config = dict(
    arch='convnext_v2',
    model='self-supervised image encoder',
    dataset='photos with spoken descriptions (Open Images, Localized Narratives)',
    train_examples=101725,
    image_size=48,
    crop_scale_min=0.2,
    horizontal_flip=True,
    translate=0.06,
    color_jitter=0.6,
    method='simclr',
    isotropic=True,
    norm='layernorm',
    activation='gelu',
    mlp_ratio=6,
    inner_norm=True,
    patch_size=[4, 4],
    conv_stem=False,
    layers=12,
    width=384,
    kernel_size=5,
    projector_hidden=512,
    projector_out=256,
    projector_hidden_layers=1,
    temperature=0.1,
    init='torch_default',
    residual_init='none',
    optimizer='soap',
    beta2=0.95,
    lr=0.002,
    beta1=0.95,
    shampoo_beta=0.95,
    eps=1e-08,
    precondition_frequency=20,
    max_precond_dim=512,
    one_sided=False,
    adamw_lr_other_params=0.0017,
    grad_clip=5.0,
    steps=15400,
    batch_size=32,
    epochs=4.8,
    lr_schedule='cosine',
    final_lr_fraction=0.05,
    warmup_steps=3080,
    weight_decay=0.2,
    adamw_weight_decay_other_params=0,
)
Rows from block 3 of a small self-supervised image encoder, named by matrix and row number. Rows with one number belong to one neuron. Each number is 128 + 24 x the weight over its row's rms, rounded and kept within 0 to 255. All counts start at 0. Numbers have three digits each. After the name is the row's rms in percent of the matrix's.
After each neuron's rows are labels from the 100 images, of 14976, where the neuron reaches its highest value: "strongest on" is what is common among them. Only what is clearly more common there than usual is listed. The data: photos with spoken descriptions (Open Images, Localized Narratives). In brackets: how many of the 100, against the usual share in percent.
# fc1: MLP up (model.blocks.3.mlp.fc1.weight, 2304x384), inputs 256-383
# fc2: MLP down (model.blocks.3.mlp.fc2.weight, 384x2304, transposed), outputs 256-383

fc1.683 110:133101113123128104106130119102114143115138167149121165156103147105112122154103102154098112176101179096126116143136110094138120110144099098116121134135107140165157118130118108109108149150145173163112121156106153117094139111087095103119139170166093147144120171140126152149154139116161112137171182122156123111159139138130108102098129081115138143142115098166114173155149117143123144115080
fc2.683 096:095150140123127158132159148168111161133126099141189110120128135174115120136117121175105138089099128097095074128140110149137132046159097139138135148181136085129136158117110183148128127114095121150095086151122087123114139088097107076150119155168110147121129110129119135119123188139098135111144111115102118103073110129162116131152123176127115132138117127152126098158083166159124145126130
strongest on: text has "wall" (43 vs 20.2)

fc1.594 097:115133138117116126143094079125134145125127153103141133105137138124155146142133139152135107142107095023130109115122177067126110100117151139106121126123143118119143139145152131117103131126117144117100143109163091110110119129137154129102142127151128134113162152120140160152134090131149123114172108112172103117119155144146117112096095095134147099108110150167140119148127145156151142103102
fc2.594 102:137145099117148123129118150170107127096106127126091146120178163130114147118145123142154146132095106124118153119148151091126096114151093126144127142089117164107137157109148118129162158135137125149124094133130131113146126163101130114125139154151142147146112115126118191169183164109144133095147108118066080138112090098170136145150114122122126141077115072119151183131108161123103156128118
strongest on: text has "sky" (68 vs 24.6)

fc1.765 113:100138113155169142156127121121123119137095084143139157134139170173154106092139145107127141115172064139143107139098084106174139124153127135151116097152151117129106145129169093110143174149141109129122119148138119053137142163104141099144124124090152124116133099199141093130119144130111156099146134113127124116137154116093114122116111133172149071087149159148122117124153152158124089132177
fc2.765 125:139141106167126123127115132105119060132100169172142096148136149136132093084101127122100108127111148107125141110127137132094108113159144131117151131164085115134109113119071185083094132106131105125123090131102075136109145127147131140129098154090113120105110124133143124119120127180088173123143139129127137110127140147125094063142134121147139166137132100168114076107133152168133145156153
strongest on: text has "lights" (26 vs 7.7)

fc1.537 095:117142133124113089129116114128137121116095138121182147141147094110119118131100126121153121187093060108137137135118155116168129121152144097084157132129147128144116090146180136133102115153166153166108122119125118170144136127141132124118140142080138144122144142099123113158122110094150116111123123121157134134125147143143119133128103099116151059110104109162140133135151159142154142115090
fc2.537 104:098139100140146107141105158174140130121153158137105105095170126176140152124165072144139129113144138110127130118171145117102120167156109120135118144103128148107095132143109159147142129099111102150131097179129086151129127153109130144081134118166134162143097096133129164194176168099123147123191118102120117128152113108133120144139108141146098153146150092141116146115142113153112143118138
strongest on: text has "sky" (51 vs 24.6)

fc1.763 101:145139136087111139118138179152114124112115110081117131117117138148152113121113158098087110091100155155121103112111152139195107081095120170104153169122135114157132133136155134168106106130112155133107109120086093088124108136087133183112142138113118146160150160122120100171113124101138116167149155114143153072125140117125107144095125125121085110126126161107104132114070135094115082113116
fc2.763 095:118107120133139118132134095113118156126140143129121098128137142158122112122130120130100113109156087152101135169087102134146124088168131085096108143145158123137149109124103092162081141132107150089083125135140133074129116109097129119103103174097108151048180144119091122122142093091068136133089119105098119156151122130194118137092112146100172111106120110153139137146156156162133123120086
strongest on: text has "sky" (52 vs 24.6)

fc1.536 101:086147094124098113137129118145119154134132111121156126112131170112118163116124149134141132126107130119120113125063165137123113123119136103110138120135091105172146150164174129133104113146149124081154150125140172115147140089153158124151149130145134138146086103107120099125143124099132143133098084136108101123106150162121108101115118171150144106123138120123209087138118109099117154134132
fc2.536 104:116156113146113087119102129149143139156134104145098100150088141134109158159143142138095130155151140124103157137085144090153104110145134147084143123148127137109132125137077163144105104137146138152175144122128086156155135181158103123178151153140127137121150135137127147118134143138125122161102111121149095133159121144172145108126109120144122117138146129145155120131177146119129115109125
strongest on: text has "black" (25 vs 9.6)

fc1.623 095:130117129128081116135084143060121114132126085131127117123138170102138164150118120119121103109157140159154125143129120125081110126090101181142158096131112127144166130126113057099108076122093127123121121159129127093137100154146140185138160114062133101155120111155132112118138128113119100117130148157121096117137167137138123109189099139107130103119156118171139163113116147142122145141140
fc2.623 104:099117157154171139150132152161096179128079114148118102147174140101138129124176126136170129095135158140149108104169154178109141151135093112110139140133066167104140118144128123143130154092107101128140146135115142130128124132104178106137118100144064130122132135123134125109129114120092154126155133115092149111172179123115119143059112117108147200126119084129111131141126084088141160160139
strongest on: text has "man" (28 vs 11.7)

fc1.671 099:092130122135141124112134125088114090101122123117120113104161099117102090102144079101113088160145143089080099130078109184131092179135112143131190114153138102152137136135076134114170132155109139138125130157122119153143107136116138166115116143085126136139151119176088103158124131128123104125141136130130121137107122063145120091135136056106137120127131132128154140137175133189113103120100
fc2.671 109:114131137110143126098128109154126102142111122134158141145152167113128151148173145131120089092110150114123117122121090130145143147141157067160142142169141140127164109078164068105163124130084128085138132094116147126130166157118103152085090103159134140100129142113129123120107113160101149109144129146098111128127157143110116076131146091140111101111152146131114143125114128137154108118127
strongest on: text has "sitting" (33 vs 15)

fc1.337 093:117158092130105141100146121098162110133187176162124141137150137096156083139125068124114106143140133118126040158157100141126089133146112129139110140151136137137140151120117116166159107132105130127112115094105145109154094119146134116106134145094135112140116148119079109141094140106181127101149108141185119145144149117161114176148154121134136122136117133157138168150102194142120102125112
fc2.337 101:110152117092149119128097126108153158123108137145110154155139106075151135112118118122135116131134114132126076125127131124142139145137109127091157133168101121152137132120139141106116131137101131112192110101151105144126154100147097140108136103099134112133181084113114130133168109112127114147084126107137157124109122126185162124132092116119121140123171145135107093143129119112128127111108
strongest on: text has "people" (46 vs 22.3)

fc1.277 111:123126131133096112191114142131119104119102170117154151123128106124081123156135160115120119086115114149193103088112125146130122109100123149108157106104130132061140103092092100145127106164127136092122123097125120140113130154121114175130193133133116141136098138105112082095125146128136107146147154101127144176099140132159121112125108087093137148114127155127100141136082121102095126105124
fc2.277 093:136113152133128155099145145144132137132158103100188156147097118150146157101131129126151092135126122123099118109138091165142144101143101103123104124150105121121166138134108136126079166121091150084084145122164125130140115098142179133087119126085133096138150123093132143145130090136132143177081101124094124132115134143149141145128116158143156125106130111124158181130128137118105134125065
strongest on: text has "sky" (54 vs 24.6)

fc1.326 110:142126129129138131104145136134129141098137156122130141122150129135182147094152122100132161127123123122123104133133111099158175152140147126121126115094164118120107167132118117104108123102173111200156094109154136104144112169156097127161147139114147084191110116125100115125099131132125139141127110149124092154103154127146116112071135159158126100102134128129132136109178144115122127158128
fc2.326 119:165125101165095121145145079085138072142116140154111101124150134124114092116146106140112112130116141087124120092089137154144106108092133138150108109133090130123122108171081095095116127092141135114136108104117072129139167126103164137140130174114128122118139171128120138096153159170121139089128138109106129140168094180130088172139106146148132169125120057130113107112123148124109148133142
strongest on: text has "lights" (31 vs 7.7)