config.toml
arch = "convnext_v2"
model = "self-supervised image encoder"
dataset = "photos with spoken descriptions (Open Images, Localized Narratives)"
train_examples = 101725
image_size = 48
crop_scale_min = 0.2
horizontal_flip = true
translate = 0.06
color_jitter = 0.6
method = "simclr"
isotropic = true
norm = "layernorm"
hidden_act = "gelu"
mlp_ratio = 6
inner_norm = true
patch_size = [4, 4]
conv_stem = false
layers = 12
width = 384
kernel_size = 5
projector_hidden = 512
projector_out = 256
projector_hidden_layers = 1
temperature = 0.1
init = "torch_default"
residual_init = "none"
optimizer = "soap"
beta2 = 0.95
learning_rate = 0.002
beta1 = 0.95
shampoo_beta = 0.95
eps = 1e-08
precondition_frequency = 20
max_precond_dim = 512
one_sided = false
adamw_lr_other_params = 0.0017
max_grad_norm = 5.0
max_steps = 15400
batch_size = 32
epochs = 4.8
lr_schedule = "cosine"
final_lr_fraction = 0.05
warmup_steps = 3080
weight_decay = 0.2
adamw_weight_decay_other_params = 0
Rows from block 5 of a small self-supervised image encoder, named by matrix and row number. Rows with one number belong to one neuron. Each number is 128 + 24 x the weight over its row's rms, rounded and kept within 0 to 255. All counts start at 0. After the name is the row's rms in percent of the matrix's.
Before each neuron's rows are labels from the 100 images, of 14976, where the neuron reaches its highest value: "top examples" is what is common among them. Only what is clearly more common there than usual is listed. The data: photos with spoken descriptions (Open Images, Localized Narratives).
# fc1: MLP up (model.blocks.5.mlp.fc1.weight, 2304x384), inputs 256-383
# fc2: MLP down (model.blocks.5.mlp.fc2.weight, 384x2304, transposed), outputs 256-383

top examples: text has "sky"
fc1.300 094 [118 120 162 103 120  96 123 132 103 100 106 176 160 130 146 131 150 139 116  98 148 121 108 117 104 176 178 124 135 135 103 113 118 119 120 108 138 134 135 131 143 141 122 146  84 113 162 127 182 145 145 130 139 117 152 125 113 100 145  99 120 103 161 131 127 110 141 113 132 128 108 101 108 147 108 179 134  95 129  75 148 154 142 148 173 138 141 121 128 143 103 128 133 109 153 146 179 159 152 138 176 164 139 149 118 158 143 155 105 157 111 123 112 138 122 142 138 104 153 120 136 119 131  99  77 143 117 148]
fc2.300 094 [113 152 129 169 177 127 111 124 116 141 137 106 103 116 148 116 103 146 146 109 159  97 111 127  97 131 138 154 127 116 104 109 149 129 120 129 146 142 129 105 105 147 143 100 151 126  82 141 148 124 193 115  73 120 136 114 154 146 117 140 144 124 118 102 119 117 123 117 123 133  61 144 129 103 134 130 153 163 166  96 125 132  94 139 152  79 126 115 134  81 122 131  76 133 117 127  97 117 136 174 112 121 119 144 135 151 125 132 164 117 136 162 105 111 104 105 170 125 123 143 115 135 145 141 109 147 126 133]

top examples: text has "grass"; text has "plants"
fc1.45 088 [104 106 110 136 146  97 155 122 102 110  89 130 159 123 115 114  96 149 154 164 151 111 122 121 123 114 108 130 165  73 134 115 111 145 150 161 112 104 121 139  93 158 165 106  91 123 124 112 122 148 154 124 151 140  91 155 126 141 142 133 105 112 158 103 110 130 135 136 116 119 139 104 125  79 143  93 110 130 156 160 117 175 148 184 111 119 183 112 151 102 156 140 100  96 100 112 125 128 112 114 148  91 132 162 161 118 139  94 137 143 126 121 162  99  76 137 125 148 121 126 155 131 125 135 143 170  99 115]
fc2.45 092 [135 151 147 163 169 163 134 116 118  97 132 141 134 121 107 141 119 112 152 113 117 152 145 120 132 129 168  98  98 104 137 108 137 127 170 104 166 106 144 119 103 115  81  99 128 163 129 115 126 140 138 143 133 147 101 137 118 153 178 158 109  99  84 146 118 105  99 174 132 114 151 130 115 141 120 149 134 128 131 146 122 107 130 156  92 159  99 140 134 119 120 126 169 133 123 102 141 141 108 124 122 124 150 132 112 137 102 126 112 118 105 123 114 152 131 128 114 148  75 162 150 124 126 128 100 124 126 137]

top examples: text has "dark"
fc1.630 101 [138 140 123  99 143 128 163 129 135 148 159 162 162 114 121 106  88 156 111 128 134 142 126 101 155 108 126 123 161  96 125 117  97 117 172 134 151 146 144 145 102 134 151 105 101 127 116 102 111 152 103 167  71 154 109 138  82 142  97  76 179 121 119 118 126 143 130 172 116 155 115 126 110 128 155 131  76 130 107 146 159 134 109 126 175 103  86 139 128  69 142 118 126 123  74 105 124 143 133 135 137 145 128 114 139 132 114 154  89 119 137 143 132 108  90 154 110 128 135  94 104 181 120 108 103 134 126 160]
fc2.630 096 [126 120 121  94 132 165 166 179 122 139 122 132 123 141 133 121 135  66 132 148 107 156  73 126 152 129 138  90 131 153 131  92 163 148 126 148 157 125  99 120 170 115 103 134 108 115 110  96 103  98  41 133 128 168 140 137 118 123 179 145 140 101  84 108 146 126 147 145  99 130 163 128 112 122 141 105 101 160 167 132 100 114 137  94 103 147 157 106 132 167 119 137 155 131 142 128 154 134 104 111 127 106 125 121 112  95 125  99 104 118  98 115 119 147 131  61 134 150 130 166 150 166 123 126 107 102 129 121]

top examples: text has "dark"
fc1.682 100 [157 148 137 132 114 155 160 134 120 134  90 132 145 125 101 127 162  97  75 133 127 118 109 123 116 128 124  91 133 138 130 138 125 140 120 107 118 115 148 130 103 122 123 113 113 147  99 129 146 102 184 139 164 141 122 105 130 118  94 142 148  78 128  79 162 111 171 150 155  93 148 130  90 106 101 105 116 153 118  85 127 150 112  94  75 116 174 158  82 141 131 173 130 224 176 144 123 123 114 111 136 174 116 109 143 132 131 132 156  85 110 118 151 104 168 136 132 149 154 103 121 135 101 170 124 130 146 133]
fc2.682 103 [220 147 135 153  90 115 160 138 128 128 107 137 157 111 134 120 149 123 116 126 156 141 177 132 108 119 135 154 110 135 101 137 144 121 169 130 118 159 157 157 138 161 138 133 130 135 127 148 138 152 147 106 134 121 117 204 101 145 111 129 105 110 124 118 133 171 157 137 111 104 135 143 128  95 127 136 145 119 144 139 128 102 108 124  79 175 144 148 104 110 130 107 128 165 144 157 162 165 108 143 126 137 157 179  98 109 100 127 128 134 135 159 142 169 132 103  79 146 110  98 128 183  97 144 133  97 121 154]

top examples: text has "grass"
fc1.570 106 [ 89 127 119 120 127 144 128 146 143 145 128 123 115 150 136 137 115 138 118 124 145 103 136 127  97 127 132 125 155 123 109 108 117  74 127 119 125  91 116 125 106 188 138 120 170  59 153 113  92 107 140 160 130 113  92 113 112 139 137  97  75 153 133 153 136 124  75 119  92 133 190 146 142  69 116 115  93 178 105  88  98 147 151 160 118 142 101 115 122 177 102 103 116 143 128 160 150 156 121 119 134 127 150 163 113  91  86 115 145 136 165 146  98 126 113 133 136 136 137 215 140 138 125 170  68  88 137 108]
fc2.570 123 [116 166 130 168 118 129 123  87 165  69 110 189  98 128 118 134 129 125 169  77 145 124 139 117 101 103 141 116 153  98 157 127 157 155 123 135 131 112 116 183  99 107 111 109 165 106 134  51 169 145 153 111 157 144  95 160 137 127 117 107 147 119 110  86 123 155  94 120 103 100 139 137 108 147 141 133  98 123 146 129  82 128 102 141 135 171 136 148 151  93 109 110 147 104 145 169 101 140 170 119 149 137 141 102 121 147 105 109 136 151 161 122 114 126 119 119  80 119 163 162 138 118 125 135 116 121 132 135]

top examples: text has "wearing"
fc1.477 097 [117 148 124 140 153 145 165  71 148 112 117 148 137 115 125 134 131 142 122 124 168 157 136 130 198 147 151 128 100  99 138 158 157 129 104 147 141 142 144 157 148 137 152 136  94 146  98 111 140 146  98 129 137 123 122 130 118 126  93 151 117 116 106 144 111  89 114 171 147 111 151 159 119 144 126 126 107 129 134 127 124 142 133 156 141 152 127 103 108 156 124 117 142  99  91 140 128 143 150 142 125 185 100 139 138 108 145 146 147 120 121 150 147 122 135 102  96 135 122 106 151 137 132  50 138 158 119 149]
fc2.477 099 [146  78 128 108 124 116 129 127  98 152 124 135 149 155 161 158 116 174  91 122 104  94 159 103 156 111 132 167 124 111 118  95 149 112 137 117  96 138 138 145 116 117 178 127 108 113 126 112 100 164 131 131 129 128 125  86 111 107  88 153 131 115 126 171 111 176 117 110  89 171 126 146 141 131  97 117 159 157 104 103 159 126 150 154 155 122 125 118 133 105 154 171 115  94 108  87 115 158 108 154 156 148 129 133 134 186 188 114 112 136 147 132 109 123 106 115 156 105  78 118 134 131 120 127  97 103 123 116]

top examples: text has "sky"
fc1.700 096 [164 107 133 133  60 128 150 127 107 121 116 148 154 112 101 115  91 178 102 144 115 124 145 143 135 120 145 107 157 126 113 173  93 112 146 130 135  95  81  82 123 138 109 137 145 133 131 108 151 139 148  98 140 162  97 139  92 167 147  92 138 132 144 159 158 136 134 117 126 140 133 173 107  97  95 139 134 158 135 104  69 143 125 121  70 183 117 112 111 141  81  92 133  87 150 143 136 101 127 113 137 138 139  86 102 123  90 134 149 103 158 138 131 149  91 113 154  93 142 119  94 123 133 152  96 111 107 152]
fc2.700 099 [108 105 134 135 126 115  89 142  89 145 151 107 125 137 126 101 111 144  89 123 146  97 155 148 175 167 127  88 170 146 185 148 119 176 142 132  77 135 125 127 113 124 120 125 140 147  94 168 103 106 117 125 177 120 132 108 115 157 124 132 133 120 135 134 146 108 131 130 129 118 126 174 166 122 132 105 125 144  91 133  86 110  96 142 122 123 159 144 101 153 142 135 102 109 101 151 130 100 144 157 138 104 112 104 111 119 135 130 182 124 173 170 158 108 170 157 140 120 182 105 110  65 110 136 163  93 158 114]

top examples: text has "sky"; text has "clouds"
fc1.1 091 [136 128 124 126  64 123 150 159 117 167 133 134 133 120 129 142 110 198 136 152 103 110 114 154 111 128 150 126 147 105 142 128  86 149 160 124 119 102  84  61 138 132 148 141 134 139 140 145 122 131 100 116 163 131 120 122 116 127 129 118 139 115 131 171 169 137 161 100 117 120 137 136 117 122 113 117 169 112 178 132  88 145  96 122  64 151 140  99 136 142  69 128 123  58 154 130 154 102 112  97 120 109 140 117 109 123  99 148 130  85 164 144 144 142  79 124 157  94 112 154 133 153 128 136 104 109 135 124]
fc2.1 090 [ 83  81 130 128 140  98  99 140 128 155 157 107 113 146 141 106 105 105 104 106 117 128 126 123 173 163 133  86 163 123 186 147 124 183 121 141  84 140 118 131 145 107 130 162 112 151 128 141 122 112 126 127 148 114 134 104 126 136 139  96 132 119 148 150 134  89 117 133 135 115 109 172 160 133 127 122 123 167  99 117 112  95 104 138 105 131 168 143  97 131 123 145 122  88 131 156 139  74 128 166 123 118 150  99 133 131 117 108 164 104 163 133 150 104 143 132 145 123 165  97 125  62 122 167 156  88 172 108]

top examples: text has "sky"
fc1.167 102 [111 123 135  88 115 160 151 178 132 136 155 130 139 137 113 150  92 156 101 146 141 125 118 142 126 146 131 128 158 140 123 178 135 131 133 107 114 147 136 132 100 104 132 125 147 146 109 137  83 111  95 143 139 100  94 145 131  86 120 108 144 150 117 172 164 190 115 112 121 125 162 124 125 141 114 140 103 168 127 130 113  90 110 112  65 117 141 142 128 143  75 111 115 113 124 141  91 108 110 161 134 113 101  67 122  95 120 102 107 130 114  90  91 134  83  97 114 116 181 115 144  84 137 179 147 121 107 153]
fc2.167 074 [133 140 100 161 124  97 161 111 134 119 144 137 186 150  97 137 119  91 146 161 150 138  86 143 134 109 107 150 158 118 134 181  61 125 114 208 127 131 140 121 123 131 106 139 137 115 119  88 106 166 124 150 131 107 108 112 104 133 124 102 107 147 155 140  76  97 108 158 116 133 128 185 116 129 141 147 100 155 152 136 135  96 125 104 135 151 124 116  88 126 113 114 204 148 123 121 110 114 158 101  97 157 138 127 114 131  92 109 143  99 184 113 132 141 164 106 120 125 179 147  86  72 128 146 117 101 118 155]

top examples: text has "water"
fc1.471 097 [116  89 140 126 136 131 112 113 142 127  88 123 114 135 134 124  94  96 144  97  82 140  94  95 109 136  83 137 161 137  81 106 113 108 114 158  99 107 150 112  96  94 126 104  87 127 140 141  92  90 163 143 116 113 173 151 127 114 105 157 123 112 119 120 119  99 110 123 114 140  81 137 136 125 110 109 107 120 129 138 157 131 158  84 124  97 136 139 134 106 122  78 118 165 151  93 104 150 145  98 147 127 127 131 166 121 141 159 135 183  92 113  83 120 134 134 114  96 111  96 117 161 114 106 109 132 130 115]
fc2.471 093 [ 83  85 122 138 139  84  96 139 138 102 151 111  85 170 152  99  99 177 134 109 120 104 117  95 154 110 149 114 160 137 158 160 130 132  97 142 153 147 126  99 131 157 121 100 141  99 112 112 123 135 166  82  59 155 134 120 151 135 111  86 138 160 138 126 152  96 103 127 186 120  68 145 157 114 114 129 162 116  98 138 193  98 140 132 122 136 113 106 134  97  75 128 108 148 136 134 134 145 177 116 136  93 117 139 130 119 149  92 117 159 118 152  93 137 120 124 150 129 124 117 141 123 152 126 152 120 107 127]

top examples: text has "text"
fc1.435 106 [131 144  82  95 153 141 143  56 121 133 150 113 144 140 147 147  77 160 142 124 164 136 130 106  79 114 103 108 147  81 107 150 117 132 129 106 123  96 107 163 145 143 163  97 172 126 129 130 115 135 111 179 179  77 162 120 148 100 121 173  80 127 157 134 141 112 125  99 127 127 168  76 154 115 127 112 105  79 142 140 153 121 104 104  98 134 149 111 126 130 177 146 118 111 150 100 133 110 121 139 125 139  90 148  99 128 116 126 129 135 140 131 120 113 170 111 150 119 159 137 119 146 129  71 102 114 106 150]
fc2.435 105 [107 140 128 175 136 136 115 119 128 171 141 134 154 165 136 145 165 138 191 125 131 145 131 157  96  58 149 132 135  98 114 124 112 154 102 105 159 112 153 138  90 200 138 118 132 116 150 135 119 149 129  91 201 158  89 153 146 156 116 154 134 169 160  85 119 142 150 173 101 143 140 136 127 112 104 161  99  85 141 105 116  85 116  86  76 112 144 111 119 134 137 122 162  81 110  72 148 101 152 123 114 102 150 117 158 113 105 120 126 131 116 120 120 108 127 153 119 140 131 118 116  95 130  94 142 118 143 137]

top examples: text has "sky"
fc1.640 100 [ 84 111  98 107  82 163 159 141 118 118 152 140 130  96 116 133 121 128 106 138 117 128 143 113 119 141 136 123 159  97 136 170 138 112 149 112  69 110 144 125 107 138 109 153 152 114 128 109  58 130 101 161 158 108 100 132 145 101 151 121 137 120 156 145 155 160 116 116 144 119 169 144 149 125 136  88  89 166  89 129 166 129 126  93  62 125 176 128 119 123  86 101 109 135 104 117 114 174 101 112 159 115  96  84 111 103 142  83 126 101 113 147  95 128 144 104 151 101 181 136 147 144 116 170 142  91  67 168]
fc2.640 095 [162 129 132 164 118 146 144 127  89 108 113 131 181 163  97 136 135 111 172 154 136 146  89 138 103  91 115 192 134  81 127 155 115 116 109 183 116 110 147 123 108 158 124 118 143 112 140 105 105 148 114 114 134 142 104 111 131 137 133 133 108 121 162 103  81 122  85 149 112 174 112 166 136 121 129 136 100 142 149 107 126  88 141 117 125 136 108 113 103 142 126 120 221 149 116  92 130 137 169 118 140 170 134 167 160 127 108 151 126 115 155 130 113 133 151  88 120 111 184 125 100 114 139 118 117 109 138 155]

top examples: text has "wall"
fc1.704 112 [133 134 136  94 142 155 112 130  93 152 100 137  84 115 170 127 131 139 129 168 145 149 123 131 180 108 153 137 150 135 109 140 108  92 103  86 126  88 148  87  86 169 120 172 107 129 148 149  96 115 128 125 118  43 129 117 144 130 127 172 130 114 137 174 144 151 136 135 156 139 135 126 155 112 123  71 139 118  81 116 104 108 141 134 118 138 127 138 146 116 148 147  82 118 119 129 126 131  88 131 178 116 118  80 149 120  88  75 120  75 119 147 147 119 137 130 109 142 130 117 141  90 143 120  95  95 103 147]
fc2.704 104 [170 154 131 148  61 143 146 132 170 122 138 149 114 118 113 151 131  93 148 138 109 177 125 134 129  92  94 119 130 130 115 120 119 124 155 101 103 109 115 144 119  83 103 119 130 102 148  28 148 127  66  96 111 136 121 105 133 147 130 116 164 122 149 141 110 104  95 150 122 122 113 135  96 140 113 157 121 133 166  86 134 101 128 112 105 165 125 122 119 109 142 121 229 144 133 133 125 118 116 159  94 163 134 117 115 119  90 144 117 108 126 102 134 114 139 107 121 132 124 122 120  95 110  97 163 139 134 128]

top examples: text has "lights"
fc1.447 104 [100 120 141 158  95 111 114  79 134 105  96 135 130  94 143 107 118 131  99 154 127 133 167 112 149 142 104 169 118  99  81  89 107 156 120  91 115 150 106  81 133 112 113  98 157 147  85 107 113 120 120 105 128 153 138 133 131 133 147 110 143 104 153  98 105  78 120 139 131 135 148 120 142 119 139  73 147 123 123 117 147  76 102 134 117 168 131 132 102 142  93 141 128  82  40 145 131 109 118 138 133 132 109 206 117 103 115 126 143 100 134 121 109 120 172 141 113 141 110 141  87  79 136 164 157  94 101 112]
fc2.447 109 [ 78 118 150 179 141 115 115 123 113 122 108 122 139 132 139 117 106 131 144 142 133 149 168 104 161 143  76 100 143 134 147 108 136 114 152 110  88 136 116 156 170 113 119 141  94 118 108 123  78 122 148  81  95 119 120  78 153 149 122 156 117  76 127 157 121 100 115 150 118 171 101  89 129 109 126  95 137 125  98  68 107 137 140 154 113  91  99 106 129 163 120 142 126  98 153 141 134 142 148 130 101 110 112 140 108 127 134 169 134 120 145 177 102 160 132 115 156 109 105 128 115  50 129 144 205 145 184 117]

top examples: text has "table"
fc1.170 089 [136 131 135 117  79 140 116 144 145 115 134  82 120 107 149 135 183 161 129 149 107 112 146 166 143 135 114 124 103  92 161 183  82 123 113 132 121  93 149  56 145 124 102 164  93 162  97 125 126 108 128 145 158 124 135 115 122 133 115 127 158 109  97 145 118  99 131  98 115 114 136 141  92 152 104 112  92  92 184 140 125 171 106 140  87 131 159 103 117 137  77 172 100  25 131 138 166 103 100 133  71 128 158 105 134 131 118 142 150 126 164 150 120 141 126 136 104 119  88 139 133 104 157 159 150 107 101 116]
fc2.170 085 [ 63 129 136 142 160 117 108 161 134 139 136 118 104 132 158 111 141 135 127  85  97 121 182 114 193 170 128  91 166 145 181 119 132 133 115 127  88 130 112 177 138  95 132 164  80 147 147 134 141 118  79 134 127 147 171  92 143 159 112 161 142 101 145 162 113 114 134  97 119 166 139 161 127 163 143 134 160 183 108  95 119 118 139 133  84 101 127 135 117 123 166 165 123  93 146 156 133 126 132 122 162 101 141 101 159 148 158  94 139 100 134  97 159 146 118 151 167 122 117 129 157  82 128 125 124 109 121  98]

top examples: text has "sky"; text has "clouds"
fc1.487 106 [122 135 119 132 115 171 126 122 117 205 153 112 111 130 111 114 146 193 168 145  98 124 160 127 142 135 129 136 140 106 120 129 122 165 128 106 101 153  99  89 142 126 111 176 119 134 145 132 133 117 100 145  97 147 125 136  98 165 126  93 123  87 144 151 154 134 111 118  96  98 167 134 136 181 147  98 154 117 149 124 110  96 108 119  97 137 120 147 178 184  79 148 101 133  70 142 145 140 145 148 146 143 148 168  96 128 108 107 149 103 140 122 129 118 132 158 161 144 129 150 117 121 143 126  69 161 133 125]
fc2.487 101 [139 131 102  90 108  73 119 124 115 125 153 156 140 139  95 130 100 126 140 152 127 161 114 145 131 128 125 172 141 136 145 148 174 143  92 121 161 100 155 165 181 104 148 122 148 120 115 157  78 121 160  92 120 107  86 128 133 173  96  87  88 136 132 130  93  78 103 160 171 131 113 138  97 116 145 118 135 103 118 146 123 107 113 150 115 128 162 104 114 195 111 107  94 126 158  95 137 105 126  93  83 121 128 119 109 117 130 128 149 128 134  98 133 102  96 119 134 135 153 158 126  23 113 110 152 163 119 127]

top examples: text has "wearing"
fc1.498 100 [139 130 137 125 146  94 116 133 104 149 141 114 150 113 146 106  85 151  86 138 115 154 137 101 129 129 107 128 129 106 109 147 124  93 120 112 151  91 129 118 114 113 109 101  95 159 105 104  93 144 108 124 124 153 133 154 119 151 129 139 124 115 126 116 114 141 137 134 108 151 165 128 100 155 146 146 101 132 147 113  95 144 116 141 119 149 128 151 149 111 136 114 130 183  95 108 105 123 130 137 110 123 141 133 151 102 132 131 122 134 135 113 134 124 133 112 104 117 134 138 134  66 146 109 132 125 117 126]
fc2.498 094 [114 123 162 140 169  82 164 109 147 107 118 145 151 151 158  89 106 172 165 170 117 157 169 103 170 145 105 134 122 142 158 145  63 145 138 141 155 154 112 107 145 122  78 125 160 148 143 113  95 176  92 104  99 107 124 130 109 125  88 122 137 144 148 123 141 155 104 101 106  98 127  90 139 128 144 121 171  92  88 131 127  67 130 132 122 103 167  90 128 128 146 160 123 160 143 123 156 143 131 149 107 167 115 154  96 108 134 130 109 154 157 146 111 136 168 126  60 120 138 160 132  88 132 132 152 136 129 122]

top examples: text has "sky"
fc1.232 119 [108 116 111 133  62 136 117 135 136 162 124 101 132 113 134 145  82 141 121 140 126 111 124 140 103 168 131 110 183 121 110 106  88 119 129  95 137 105 106  78 153 132 127 176 172 134 126 111 134  82 145 109 120 117 133 126 136 140 102 127 101 155 124 122 137 151 102 129  82 105 105 140 142 108  89 149 168 112 176 109 116 122 135 123 120 111 128 102  99 165 109 130 104 119 176 167 150 161 133 112 123 118 149 125 130 108 107 143 176 163 133 138 133 131 141 135 140 101 159 211 123 130 176 144  67 136 153 123]
fc2.232 120 [125 132 131 113 105  86 117 155 162 124 129 146 126 140 145 150 141 129 111 118 145 123 142 133 151  85 122 118 145 158 133 159 178 177  94 132 103  92 116 115 152 152 108 147 153 111 119 135 148 130 155 107 151  98  98 130 145 136 116 128 124 112 144 126 143 147  99 136 125 124 148 144 148 159  99  82  94 124 102 138  99 124  92 108 134 146 114 164 119 147 102 140 116 114 153 143 110 100 143 135 159  97 138 106 100  97 131  79 129 133 112 127 124  91 120  98 115 136 191  97 120 115 105 118 112 118 148 108]

top examples: text has "wall"
fc1.264 111 [127 124 146 108 125 113 143 121 113 186 125 134 113 120 125 125  51 143 118 115 109 124 134 132 139  76 132 161 163 104 136 123 137  98 167 137 130 134 150 116 133 123 103 123 137 112 124 133  89 120  92 120 117 113 123 133 124 125 122  78 130 123 155 201 156 106 112 126 132  88 117 123 139 110 101 189 118 150 106 119 107 131 117  36  76 153 120 126 138  64 115  91 123 132 145 107 109 120 102 111 120 131 129 153 114 162 128 119 101 137 103 181 113  78 143 109 141 134 134 207  93 139 138  89 130  85 136  98]
fc2.264 110 [123  77 116 114 170 143 121  90  84 129 113 151 107 109  93 121 153 128 101 124  53 142  82 126 109  99  96 112  92 131 153 103 148 143 131 135  93 132 103 130 128 129 103 123 100 139 100  88 121 108 137 143 131 148 119 135 145 131 118 126 124 100 147  66 101 164 137 109 139 156 156 117 143  71 156 123 124 134 143 100 138 136 123 142 143  89 135 115 132 146 102 165 144 147 151 135 151 130 113 139 142 137 122 103 120 162 150 131 162 153 128 111 114  93 134 110 166 121 164 147 128  88 158 172 179 107 134 100]